config.yaml
arch: "unet"
train_examples: 98430
image_size: 32
horizontal_flip: true
noise_std: 0.6
activation: "gelu"
widths: [64, 128, 256]
beta2: 0.95
ema_decay: 0.99
epochs: 24.2
Rows from block 7 of a small image denoising model, named by matrix and row number. Each number is 500 + 40 x the weight over its row's rms, rounded and kept within 0 to 999. All counts start at 0. Numbers have three digits each.
After each channel's rows are labels from the 100 images, of 14976, where the channel reaches its highest value: "responds to" is what is common among them. Only what is clearly more common there than usual is listed. The data: retinal OCT scans (Kermany 2017).
# conv: 3x3 conv (model.decb.0.1.conv.weight, 128x128x3x3, standardized in use, each kernel summed), inputs 0-127

conv.57:453443502630492453490587540464509598504465515492463465525444473523618497472524519492461467510524524496496515535522501525532478507469457496457459602504497511496479463488531496526512523533504494433520455493462487531565523475454481445532550539522476410499414544459630541513490514499505527526505546562526500431461480492539513528512454537474530503533465539499447498469513526479438496454553
responds to: finding: diabetic macular edema

conv.24:510468520437494514515464558532473440512532554529498468502544516598445479490508520503559535467459486526533531527515524490487548468455517440540462433492416415592479481548490502505463478498531491436451504399472523457441516488407473485440480558509579541419508404497439542532522467524488538495490494532521511552538469473473500512486422518524491484471500442528508466567550449470523517527495
responds to: finding: diabetic macular edema

conv.28:491461495521501468510486462523519472604473530480523517488517492425511455502503533519472529540504506461524472559507493474518520512404536522470545541505541534519495519551582479313523442369438477489481502507495446489481600509538536497507461503480475512498423562549526526500523514499510525500452518556461455512511550555513474489518522536528450478486526528474513514515416497520518493585517
responds to: finding: normal

conv.95:467503496579466484488564478396474571505500467441486489571525559539598525506468480471459498517501520474565495514518552507477499507487556504527448588475496493493485513496516499526546465515496518549518460447429502479502535394499398512512537549529490460467496552516591528495549492521487505475513467526517482411544473506499550517504413483503553466498532559378510430524507524449503518486504
responds to: finding: normal

conv.79:490493480634521464470570463477465563487459480524494502501484437493609508467466539471510438547497489497501526491505490525532514468531478523504492629477517564471464487499578575481498492536539503505575387507464503494570470496469516506546450547487518480485469536489628466485495488540459506537506501534509500488432446473522496567496469526519491530546530570467447480509452554490505520492533
responds to: finding: choroidal neovascularization

conv.112:542536554440459515542496463427460447477539537522460430482491524574461489506536492526553529462546442515443525527455488526495517471479477503487442444511484475536544471534547511505477487460504483509442578460526525457496498511461482520517493442560434524555424476440454407540555438491452534494481497546517514504547521434491501519531518461567419570515461423560548448510572483480506549537539
responds to: finding: normal

conv.22:557556532542478471508547511502529524371486464484501473488483521517560464576530450509519488494507482544538505500485480576550474522495496542496475544491514457460549534430381473587477546543575499548413485495492519573515492482518503475502503479499449525506485622471560463482509507491473449477516495478553486525536473462515451506525465505585469518468527542493508535451541493500537453390523
responds to: finding: normal

conv.116:508530548581538510487557550428517546500547539489481489476514493614631506509579523428402489507475490448435491518468475511521518492528513442513522560511458528489532501550552552477519507532521474527534542584525494503514504440461493517481526530567505403479506542486589497499510515467500479485466545512520525410429513524481495515507476520558482497534408547504501505485574515468485517486501
responds to: finding: diabetic macular edema

conv.56:533467484488517571529511495416577529529522539444496473530570560541474486552500510483524523475522484491458480509458580492562497472517527486501524495534495488513474462541538477463504479433516451515515546538558419532484565470544506538484465491469554541513488597537488412466521462482526472464457531513390484484454495504553540474503498524539332536538500451516480454508510520492441534527459
responds to: finding: normal

conv.25:535519542627519476515592502488387529505512506454498501511481523546576493447521502512427520504502508471494497492474547514505485405464503466495538610483526576506499497480517506511481498525480564556491475459503537510538524513518415415483576519514439515465507501478628469506542504508498518474517539532530519443495466480472457509494465507550496488523457578434528466547500513402494502512502
responds to: finding: normal

conv.33:515426533611481535520576468573480499491482463470485530480490488501564486472526523477483540439483467479475519498535563477501497443540503454418420569482475488530391438495523482497510470528520466454431477496518490558547517429532485543536467534517505405488506512571611451453503512474564521492501524477501534460442434513456507513493491507507477530492512547481478516542550588474432515495484
responds to: finding: normal

conv.113:501557531583529563496533490453464583487485525454473503518438520483578533514530494413535505535513452503505471470445486498484490508486506528467546581503514520492506526467542517464549519509517488525545569554472479535543474578470473466476519522526412392527458546516592474524522520454497527553465573569495498501452523470548543458463494535517437574548491595514486494493485574488470466530460
responds to: finding: normal

conv.23:514519538607503434471574477520487537493450478554504464485501515547589496562512502501441520499502500483441478455473463499491493488516497491449565592510499508536459524484499501515452533525508484543547484500536519526503527511472451463478623576403488506524494510538606479516525532515507515508493477535513478506462468515498436511512467397448469494553481575557507540486587603464493517539494
responds to: finding: normal

conv.0:520498502595533533483532463493520565533332471484457500532518467455553514456493505551487456494490492496462495505482405497504528512506466499495466575502498487454472506537495514511503500475479511506462542512417452505530469399501469434521575525504461504530515536493595496494489502514572503518551545462520489448410492505475474478488533506471481492501480533500322517524499532481500481495490
responds to: finding: normal

conv.12:521509520544517489453523529522497511446481480451525489509497493484520501515507527513476523448507499515495542518459561563457484484544469495521435544520528516480482505559478466560550566526546513507509471522464510530517482506526523543570546466497446504522484504541542527514498479561550511471466512432502498473448242602502534550477515535466483506540495490474518452552440516494442489476498
responds to: finding: normal

conv.54:494447513555507510535554515527545513554477502455544499491507524474520498571502505494517448488573534465542477532440481471546515542505511520529512559516497526536464521474535510307487422414496500497463489520524443501511607475547510482503484498463489525493503630513565417501524497504492508496531519522433548484507503452491540492536509465550483510546498444508481541400540508489470513532499
responds to: finding: normal

conv.107:497468461584553520475551459515492540498522485520492488451497490504584567415531515516515474515463489478474519535530546531456496441546397497411476549485454479450489495501512521513501511512487533469524485487506462553514487508565406492507522576479452516474487525486578536469503588500544513527512585513487490517370465548510513537492435523500530472479396557531442492465493580476503515533491
responds to: finding: diabetic macular edema

conv.94:517481488580560511499536506557507560448390486444537518468472471462590477501480484557508440465507525485506497507480447453466480536418512475516482603515410471495522465497461516499523483496508447515516527505523505487510481459500455456539497528517425593502497512444593439543448516479491514480477609503518486464439522490497526516523464483511580526567472510466413540459516556506465472536477
responds to: finding: normal

conv.63:502494537531473494494537459455526465513493508483527480456554523571538536558445515564312528510525486434447473467478495496535519517522498499539484557487500517473534518487498567486504478507487473537505536588523476490460516490525534524450446490526469472540487467528519457507505501481478530501421476459499478461502499466495517489493528276444505527520518499536527517474524511503502527467535
responds to: finding: normal

conv.32:539510511556491490557481508518507560483508526406536485554473528490530513462509439491517431485563549498532508506490497429485485518436559429521482550489412454488513515461486458495554462519537488435469512545504462479525558533488540457591511532492433531483582605421543457482496492447467474545552489503588558484530576511456530471519485466515519541551543523462507522470496479463538578471514
responds to: finding: choroidal neovascularization

conv.10:500517568603536503500543513496552585515443489491395509529518468469600472478502520448480521543561512456500541518455436529551474560522483528465515580512562511492480522493523527512484557493479525524568522553470507518535492486550484459581631528503474458480515548507601494541454533484507488517507533503534490410426455477510513504521501481513532503552519562464492484500516535452477498440495
responds to: finding: normal

conv.84:508510504603497513505527467551503528524422481478519475466511463500576517418501479453482493513497528500563501488394507518497477496504522545525513586499502467504530571517528549483485510516507537536515500546507569551601511483519506514571555515513507521458538542385604450458526484522463506556508489490519521453520571519525464473492428547499520519510503473441449518475539541478628461507523
responds to: finding: normal

conv.27:509569536531517528536557500498529516371494503482539429436434532519539458525477438508496453482481528513471519545474493547523502491512516530515473547516492467592533553502494499601518561531542438502475499542490571508455418486486479464455465553414518511475473519505550476492510476460528520511520534474555483505502506416449467508462459482550534549514549555516443504474564515397534492426536
responds to: finding: normal

conv.40:539494553503532546529527563514464501502544507471403455499503487493540426546537457536556522499524548500473470544524491512528512499521469494510494503503520453544537468499495510509483518503468512573457527569513526527476484473492466497527560556528471516486473470527533352503449536517493541463494517513530487496481534394504530437454505441604341435516546499533510440526540525440467477493516
responds to: finding: normal

conv.21:499487523605497504499576499537485591516458514512378445537533477537588500505518504344491495501484505460518511502480480504555468500474499509502524600499497483566479501531501523516489497504523488550471520508418453516471508523436495453509532544464555509470474530495613467493427469516476542547498492495530475517468508561513472535458470488502514506529479547412440463519567547499489543470502
responds to: finding: normal

conv.47:481545525555496517496541473531492562474466491408549560532479481436556466590455501493501506485493534500530467545504436485514527526526519498526528562537482445476502531481518528503503526564470480529475535537495545570523520517528509483543590481525344425550539490510590483519448523521391462471542434504483551494502459474562475518495539525440421486513503486441529492510499493511501447467484
responds to: finding: normal

conv.31:544470508564506529510543526529547517511457463405557509492523476561563397500478528519490498439472436519466491586419489517547505499448495517549423601500492495522441393591520535485481514530489503573426500513508533522521511474485507462497562510519513530509530566432571448537504492530511502478534542459484540488489448489485512473490437537525544517540531523488481507487549436473435514462531
responds to: finding: normal