Weights of a small image denoising model: 98430 training examples.
Rows from block 7 of a small image denoising model, named by matrix and row number. Each number is 500 + 25 x the weight over its row's rms, rounded and kept within 0 to 999. All counts start at 0. Numbers have three digits each.
Before each channel's rows are labels from the 100 images, of 14976, where the channel reaches its highest value: "strongest on" is what is common among them; "colour at peak" is the nearest of a few named colours to the mean colour under the peak. Only what is clearly more common there than usual is listed. The data: retinal OCT scans (Kermany 2017).
# conv: 3x3 conv (model.decb.0.1.conv.weight, 128x128x3x3, standardized in use, each kernel summed), inputs 0-127

strongest on: finding: diabetic macular edema
colour at peak: grey
conv.92:500531506527552506499534517501488517448407511477493504507479500494527507526531494486542495535506506458513498514489492544501494494523513510528482548506455483529490513469516500519531515536447481492519523519498523499509493479457522516520538508488449467503479512519548530519457505516522498510518525487504480476481480495522467495472493533486458462510532539446514493514494525486496506521530

strongest on: finding: choroidal neovascularization
colour at peak: grey
conv.121:498493527541486505499542510532505542520458504549497514541520515533539475510546533528464536491488500491476488513523537495507458501510508495531497527503491489498508466498496516492483502513517475468475488450473486496492496427502474470481543536547522491467486500507538467485443492489486497499470503501510501405495494479500527520491497451494511485490507486484519472521523509473481525489485

strongest on: finding: normal
colour at peak: grey
conv.49:500494507553522507491531524479522554510448511457465505518495510490538476536488501513489504505522505480508501515473442506503487527509500471466504562517469524481506518483512510477504497483540465526538550534525488508530559490501508518525534506496416521509505537512552473510495492487505544505480514516447523471491510484472497487512479499511492494524497504457512476497521521483506494460485

strongest on: finding: diabetic macular edema
colour at peak: grey
conv.7:513520502512491489538498504464509509495488531528516482526476514496503476485522488515535435486524431498525498565523475514508476516419515504510506511497497467475487508549490484498513543484495495497489513520497524479504533480442496482496535488517491509504498499401518502494510501516494521500492502500523469511524528510524481494505501483516499527514505481511499510504506499452594468509497

strongest on: finding: choroidal neovascularization
colour at peak: grey
conv.48:445467480530482507473504450510535555476499496497509538516503553518511474530498491438526482480514463530514494517482484492450486515503463532494555510487532493480513502507491510485515496523511514509493507482467516493481525536487511486505527530443481432529533505509523512505513497483458452490549456515485497503490492502487505518525559487470507536522512501449505508497495493513495488472508

strongest on: finding: diabetic macular edema
colour at peak: grey
conv.36:496482501566495516494529510498517538502513517480537514536492486538562515467519515460485484472509500459488487522527515506504488474532464498487451543504480474514477463526527484506496495518521488509503486462488508509524528469443464516494515497498508462454475486492554523473471499527516503485517542530508496475461455516482506494480455522449520533514468499507460496505503502475456523508512

strongest on: finding: drusen
colour at peak: grey
conv.106:525474534551519481536510508501489542500482520496539489492470483458547461492503498512505525503514539499486462503501491506534470487520516470508485544507529550507521469507510548531508506512502474500491508502515547483498507462514505486484504509538490534480415503486557471466479545489550513512491485516500501474500506497473471510472468522458489503511512507487483463459541523458498524516495

strongest on: finding: diabetic macular edema
colour at peak: grey
conv.58:479498488565484499501545497471512531492484479474489494501439475492577494519514507447480457516492498456484481514451462483541481498505474464500502549520482496468498502498508475482533505513493508527521506502508521510504537519477508495519479513478475437508493510506555484505515485489519509505491512499529489478471497502496480517487522488506502503512488532461444506418474511494470500454495

strongest on: finding: drusen
colour at peak: grey
conv.66:493527507535519482481529475505494503414495497531465506509488478520554496503524485459544445504513497504505493533486487522473480508487502508504494550492497514501470526471488524520536462541493501497487466480484495473517450526478541488511467525521482480525513513485573459509529496480458502471515496518521506513500507469533472524491495511540462529519527543456515497498491522521519491501524

strongest on: finding: drusen
colour at peak: grey
conv.34:484488498548497470497538535476507522504485492501459485505529514518546538490456480505483464506487489506535506522517456486489521512502527523502512546489487532500547509514510481516456474520533524496501509490527540508502498481523410500540546463491473491465494495486550506525510496524483516504511506498493465492497489493498522492482488458457521517538462554556481536521509504528493484527499

strongest on: finding: choroidal neovascularization
colour at peak: grey
conv.26:498518464560473489477565466514504514480532501497495493511513494525555533505476484521505498522485501499468504510491514496521489478547498497507481565508522528520485490497499513519527509512495513557528460502506453523527464505508488480548492538461500482519511496493565464507536483488464498474511488507493485504437510487498525523508509436475486524503452523513514500496504554499489519478515

strongest on: finding: choroidal neovascularization
colour at peak: grey
conv.75:469503494561497512485553505517518534489480476522455510540507479524567518528495518502433518510515502453492509501490498497523496537505469498496496575487492494498471528492490538509507517504501494477515518502480504518511512508465495493491494545480496484521511522512567510490504508498487526498472500534507518465501458492497510504479539403488496490506495548532525498480513548518489501484507

strongest on: finding: normal
colour at peak: grey
conv.9:476477479531496482504553528483513531466475515496464450511485490486545488523528459496529486513483509501478502503505513495487486523500503495480510523481478513506512483480498510484484491491488502537517434501510520499535523529551424500528522516497506506432488510517547521530530500514506493479495495506499507516481495502501472516479423500565469499513432543507506546489488500535514488484501

strongest on: finding: choroidal neovascularization
colour at peak: grey
conv.43:523507521573511508515529528526480501501470520500500503513496411520558540507500491513507517529487503511493499485524479501485494468516447489466479573513516532484504506497512528502497499476489495504523449519501519527511498512518502505548549510493480503461497546516560481506486510504544521506485533491488501469476516542479493479485464504523459508549517532483484491501489515478537517509503

strongest on: finding: choroidal neovascularization
colour at peak: grey
conv.20:507486491567507509508492495539476523545492537481551488533512452517548491480481517497479499498506494498513511466528452513523482505503473475508506550479528505513503486529532530486488520508453504518521477515488524508519540444520487506492579522504490447475478510490554517523463521518542512532539536501538503482459503482511461506501492504513524472496476516494481482538488504511490508497497

strongest on: finding: diabetic macular edema
colour at peak: black
conv.115:491489486556499462489531492489484557486519487487420494515534490514558497501526538479516499502500493506495487490481515492506481484455469509482491551503477510416496496521493501499505503502500529511524471492501483497511495512410507483498482501530513490490498528494554483494500501491517501494506540502497482508478406533501494511483441503474497529512465531492498492492490514492495511515518

strongest on: finding: drusen
colour at peak: grey
conv.123:516438510529480508514538544468505490489511528498498478502511513471543481485519508487506520484463506513504505500529554511481508475510467467548432494484502510497498461499546519481460472483509477470494503487522551530554516500537483505531511465514496497513493496520536502509493502504491503498524512493494543474472459478515541521525421499523481512534473482478520462493502487520468515533527

strongest on: finding: drusen
colour at peak: grey
conv.117:480515495548494497505553519486524530493465490523475507507515504523547491535465516515453511521501518488486493517526463474521480509496514528517522554487535524519494506476501530464540510490520533512495533544484495518488546461443524511519540527512481460531495520503551507531480496512482491496483504508517483485517483495519476504493503386498490493485503542468509508488494523529497495497496

strongest on: finding: normal
colour at peak: grey
conv.38:531472486523492530485546516499476497527505551440536475519479472476529532475542463505507460471477512485519484493461500506519510486478492470523479526502490456493505498504480518519466494506490494488466459524509540531569511509530486505533516521532493540410508498460533472534517498495491472508507545491507525499502512503503520484489476537502496499552461500488515514479495489483502487515512

strongest on: finding: choroidal neovascularization
colour at peak: grey
conv.6:482507499576516487492542518492515523509532488468497500530501488492553530432521502515487519496493494491524496518518518522496526453503505496560468578540506520490505492533505506477525525486504497517539485486496519494535500516533468463530531511469452499473515530496581484513495472511491482492519514486491520470466458509497522511514511509480530517538497499461497503497480499481512466499518

strongest on: finding: choroidal neovascularization
colour at peak: grey
conv.65:523505533569496506481562511487505536512479497502491488509505525491566485523523491496482493502500530482473487484470499514513479524466489514501487570506516480477503523494492545500483509501499493482463494500504485515491505413493490515552512508531518517473501537475571473513488497492484507492488538514506504433504508502508492480529464510503487514546503503444524501498506515450548488513512

strongest on: finding: choroidal neovascularization
colour at peak: grey
conv.44:517493466564489483496519506493479516496529499452514503535511480501565489480476510493491461501502503482498532486514482533549500472467454493500492569504529507484507474524525497502467527509486513457477392493486510501556489482521491500525515487473519505493472482496564482476501502512509505487552519496525512487500509500513500501491474547450505517504513530506486497510498530485516515496520

strongest on: finding: diabetic macular edema
colour at peak: grey
conv.46:494534504550515468479513522490547542533469474490486491522449494486537548534516499504459479535522493496497500491581547531487501483522497491475517554501501489482498514493529505510508533504490518446515477508462486505504497503501495517531502552521490463492495525528557509475478515502536492492500516549518459511482497490511503501504503503518493476503441548494497489508497554484542503501495