{"model": "image denoising model", "dataset": "retinal OCT scans (Kermany 2017)", "train_examples": 98430, "image_size": 32, "crop_scale_min": 1, "horizontal_flip": true, "translate": 0.12, "task": "denoising", "loss": "mse", "noise_std": 0.6, "arch": "unet", "norm": "groupnorm", "activation": "gelu", "weight_standardization": true, "widths": [64, 128, 256], "blocks_per_level": 2, "block": "plain", "attention": false, "upsampling": "nearest_conv", "init": "xavier_uniform", "optimizer": "adamw", "lr": 0.0022, "beta1": 0.85, "beta2": 0.95, "eps": 1e-06, "grad_clip": 1.0, "ema_decay": 0.99, "steps": 18600, "batch_size": 128, "epochs": 24.2, "lr_schedule": "constant", "warmup_steps": 3720, "weight_decay": 0.1}
Rows from block 3 of a small image denoising model, named by matrix and row number. Each number is 128 + 24 x the weight over its row's rms, rounded and kept within 0 to 255. All counts start at 0. Numbers have three digits each. After the name is the row's rms in percent of the matrix's.
After each channel's rows are labels from the 100 images, of 14976, where the channel reaches its highest value: "strongest on" is what is common among them; "colour at peak" is the nearest of a few named colours to the mean colour under the peak. Only what is clearly more common there than usual is listed. The data: retinal OCT scans (Kermany 2017). In brackets: how many of the 100.
# conv: 3x3 conv (model.enc.1.1.conv.weight, 128x128x3x3, standardized in use, each kernel summed), inputs 0-127

conv.110 106:149111141151153114094130124150117121103144173163104127140131123072142137105128109166121141190142123130088083132115147131129109138153108161139093122062180112135123102107156142137125148132140126110159103121116162120120099148125122133144130127134157116145136135113132144162155163133158119133144185136121147183124133120155120125125115075116157144104159120099097168184092112114117073118138
strongest on: finding: choroidal neovascularization (81)
colour at peak: grey (90)

conv.114 101:152128093133182110105095095093124129120140137107108091143125098099087148150187115179109147128148134121096097117083130168106114127117155135178163092121117104168140122113138154174079132120151126121143106125113133087125127141128111173116127136127140143103144108093133137138170127122132131146115100103171112139151126088122161151158150127120105129099128101139169130146132122157161088143168
strongest on: finding: choroidal neovascularization (60)
colour at peak: grey (98)

conv.63 094:135113123151129099097153111148108089117145150118139137138161068096079116120142159183145154102140176119125100163112159119119107124141159117152146165128173120106101122160135188129137113155164137153154102092112130115147158131127129139126108137123115121127169125123140120136150122124118139147126122042168123145129110096117149150135156089156124115104129133094122097093105139159153108136096
strongest on: finding: choroidal neovascularization (65)
colour at peak: grey (88)

conv.103 112:123109112108077189128124123141142069136137135115118075125135105108146106140147118137124135133128147140116128119137145106120158136136106146122114157152157113132098180140169134137121146184098180156134118110114130122176147128126113121140123119142130143115127156116120126166140119122141131111120132103140151138126017149113134070118120108131105117112126101200110152144141157111116123160150
strongest on: finding: diabetic macular edema (30)
colour at peak: grey (63)

conv.82 117:148123136139076090123140130160134157133145136128116171144140093134172038139079159117122124131130165143098137158122162098134099096156158143082163133138133140033075136145122142101126161070160145146136142109125167140130141136139149126107123122125104124141153128115122149136113132128150119157135110135110132139167124112131169124102124117145100122118127129143162139128153142142127104125121
strongest on: finding: normal (91)
colour at peak: grey (100)

conv.104 071:130109122119145124145129141141138139148164177120145148139140110092130161145131136132087149139166145148112115080144134108110090133154147131112161145162185122125090133149133154112126107166152176143148094120106113140152148096110095124126122117126138113104087137175160118190120135118083142117118104092145156150143106125133130141133093156090110115112150080181090148144081150136157118146113
strongest on: finding: choroidal neovascularization (71)
colour at peak: grey (83)

conv.86 114:137130108140135137129120138141114153133144118094113162155144139140133138160137154136157170134152149159137058080119141127137159123123145129111123125062099094121146097106108118126079127143128137152160151156168132174145154160122159155145157179140121127129155107037130094102120132115087113142127127114112117101144151127116125150114127111125127113118130161146175140090098120152165111154119
strongest on: finding: choroidal neovascularization (78)
colour at peak: grey (87)

conv.70 073:151117141171125157100127141128141117147136111117133114178135083153149150100188127153131181113150145146128084185100152119124129140150112203118121129122134132139120110101147109131082165152111106133146109152130071111134133105136106068137129129144165122135162109115130169152209145159154129138128121144117121135104112137120123143117106129122113117152107084124129139111094115115143130130155
strongest on: finding: choroidal neovascularization (83)
colour at peak: grey (86)

conv.55 101:125141160143118159133107113158125101125133145145116106098076104145097114154123134108116105106114123114139146182138146153120089144138096125113160144078130121135111127116128106088108130125113129151159073128142092134162157097200111119122126145133147158145129152158152152126117109133152140149116129067134143094117114096137130139139082121146135150133116153162123118109165103169052088150118
strongest on: finding: choroidal neovascularization (60)
colour at peak: grey (66)

conv.15 129:136128138131126140120107133155123144150127147064074134140123110117133146169129148139123151115146156148144000124135147066130143126117135135126122137112158086123145113144136145105123131152148154136139118131103111142149075130131155150148125143143130114152132108051137128156152133126136133146120161104085153148164137116146157139155121117126139139133130110136163130121110138142155110157104
strongest on: finding: choroidal neovascularization (73)
colour at peak: grey (80)

conv.35 098:096130130115100154144112124145134102128103099088137115129120137160165166153144142120124154124113109150100129101102164112146152127155127123152151149095087129135161148130113113121040126142078136145128118142120133151137147134097159161114165135089114123099149082124127081128137115120117135131111095147119117098146079099123149167166138129144150168141104114167172158157086111149173123134132
strongest on: finding: choroidal neovascularization (59)
colour at peak: grey (88)

conv.62 081:150111168181142173147086156162129134140147175084049083125112126141149158145127129146126143144142144137160116120129149116119105127110100177116117162092135109140149101100143127078108166156122107094137100131131132129137072145110143111147139137125170115151084144151129181129143108117139151136100140120102129125093150080155107151143127123140124129168123107123143125109132130117165110126137
strongest on: finding: choroidal neovascularization (72)
colour at peak: grey (95)

conv.125 119:135141102108119117070111123132135146113144017178171103127140136145151108116141142091136136129120159151150145141117116125143120132130126139124100108140084150142130144141121142156138122102130123142151110132076091142134140183137074116112160143126126088120137112118129154109125093082136151099102128160134118116140107138131166127149152127134095099124136097137182160104162148142129149152156
strongest on: finding: normal (88)
colour at peak: grey (98)

conv.44 107:118130134133113124144142130107133118128110147105147128132078153138145126115179163133141088074069105133122132096059161115155118128162075155141111181122116113130093082146132141103148163107146127122153139125141121100151107120156110073143127126088158153137116150126141123121108138122113120147121128154139154157157136134125174137176160106112154165132138140122128108080152153086127112158128
strongest on: finding: choroidal neovascularization (69); finding: drusen (27)
colour at peak: grey (94)

conv.18 095:104095124133104107107147090131147123050149121107124123150142095115112079128139148131142178127156162130112114136136128143118097138149138119120109152155154128102087140136172201132131100100145191123135170105138140129146109126136132113107106119161110137115129137129096115132108119162155102094142095123129131154152102136128163141161131160156058130092127106173154126145133146101125116150112
strongest on: finding: normal (93)
colour at peak: grey (100)

conv.4 088:148139095116150162121085141121118141139131120128112094087126103081127111146094116081121110128134159108163092068110160122125140138161096177141080133142154129126102166120164127147150147117154106146144134128115143121152098167083104176114116104121132129132111127097137127152107136082091176159121126154115140143151116130138143098135159105147146134152137101150178159154120152116101149142165
strongest on: finding: choroidal neovascularization (66)
colour at peak: grey (92)

conv.117 097:153119131171158095164127141168133147139161153113148165116107113111095138153166112119128144117123153125099103118080120159130118140125121153118109105063146137121134071084124149118127132094156161106148137140148112149130154130182158159137141145165100127123131088076146114132139138145102097134109125118134153119123158114116182142141134086145124121135146176119164136099104129150118080155093
strongest on: finding: choroidal neovascularization (66)
colour at peak: grey (98)

conv.31 070:123153118137147116175078122127104157101132123145108081165119138158128125113151116112090090107122149108151128126113167151097110140167144210154130170146106113156138089079089133152078162140121119114145118138097112143133126154125161149130147093128154081107145095150122125144176121170131144145126135176139119148124106091147132128134142128150118122118157116147149159135152157126122157118144
strongest on: finding: choroidal neovascularization (78)
colour at peak: grey (80)

conv.108 099:120100105133122127122113084061118086128117111108135121116135101130132097142133091150120148116121155126129119069166141145119171166149110142176141142166152160118138153136125169138146123158150134139145130070118102130123105123082093099109121111089134117120124136170111153146171125174125120141121097165103114155119108135125136129102147159086122102135126079153142148136096132123175120175141
strongest on: finding: choroidal neovascularization (73)
colour at peak: grey (69)

conv.5 092:151115143149114096121123100147181105092117125113190158126152116139145071126146118133128146120143136175117066131108130127112120121155133138121135168146160107085115144081166116127167150090139178122133091108140190140119080124092094124087102131140121084147120136110156131151122132153155120160119169148104147128131138145144144099096149135150128145115143122141122136104174129121110149129119
strongest on: finding: normal (94)
colour at peak: grey (99)

conv.119 105:148143119109126127168084114062132120146118127104118109132104100149130143158117136138100161132125138107145106122123129100117119117109147123128124107156141130125137158147132117128039149146133104151145124107146139116147118127129127124122134102077086156113106041124138130067114104090097119121147145107103159149184141148132161177159138157151141145121134143154168138155145130140147095144109
strongest on: finding: choroidal neovascularization (66)
colour at peak: grey (94)

conv.36 075:118120163128116108108135090115199123131106119094124163106149104159144109153122147169157131137154132164126076109102100081135097115120115127096138142129147126106136162122123150117145152116145176137148122080131181126142085138118152116104125128106111142167107091061131161136119131108156133144129128126096148159134145152187150131135101119153122124151134178122128173147096135127150131150128
strongest on: finding: normal (82)
colour at peak: grey (100)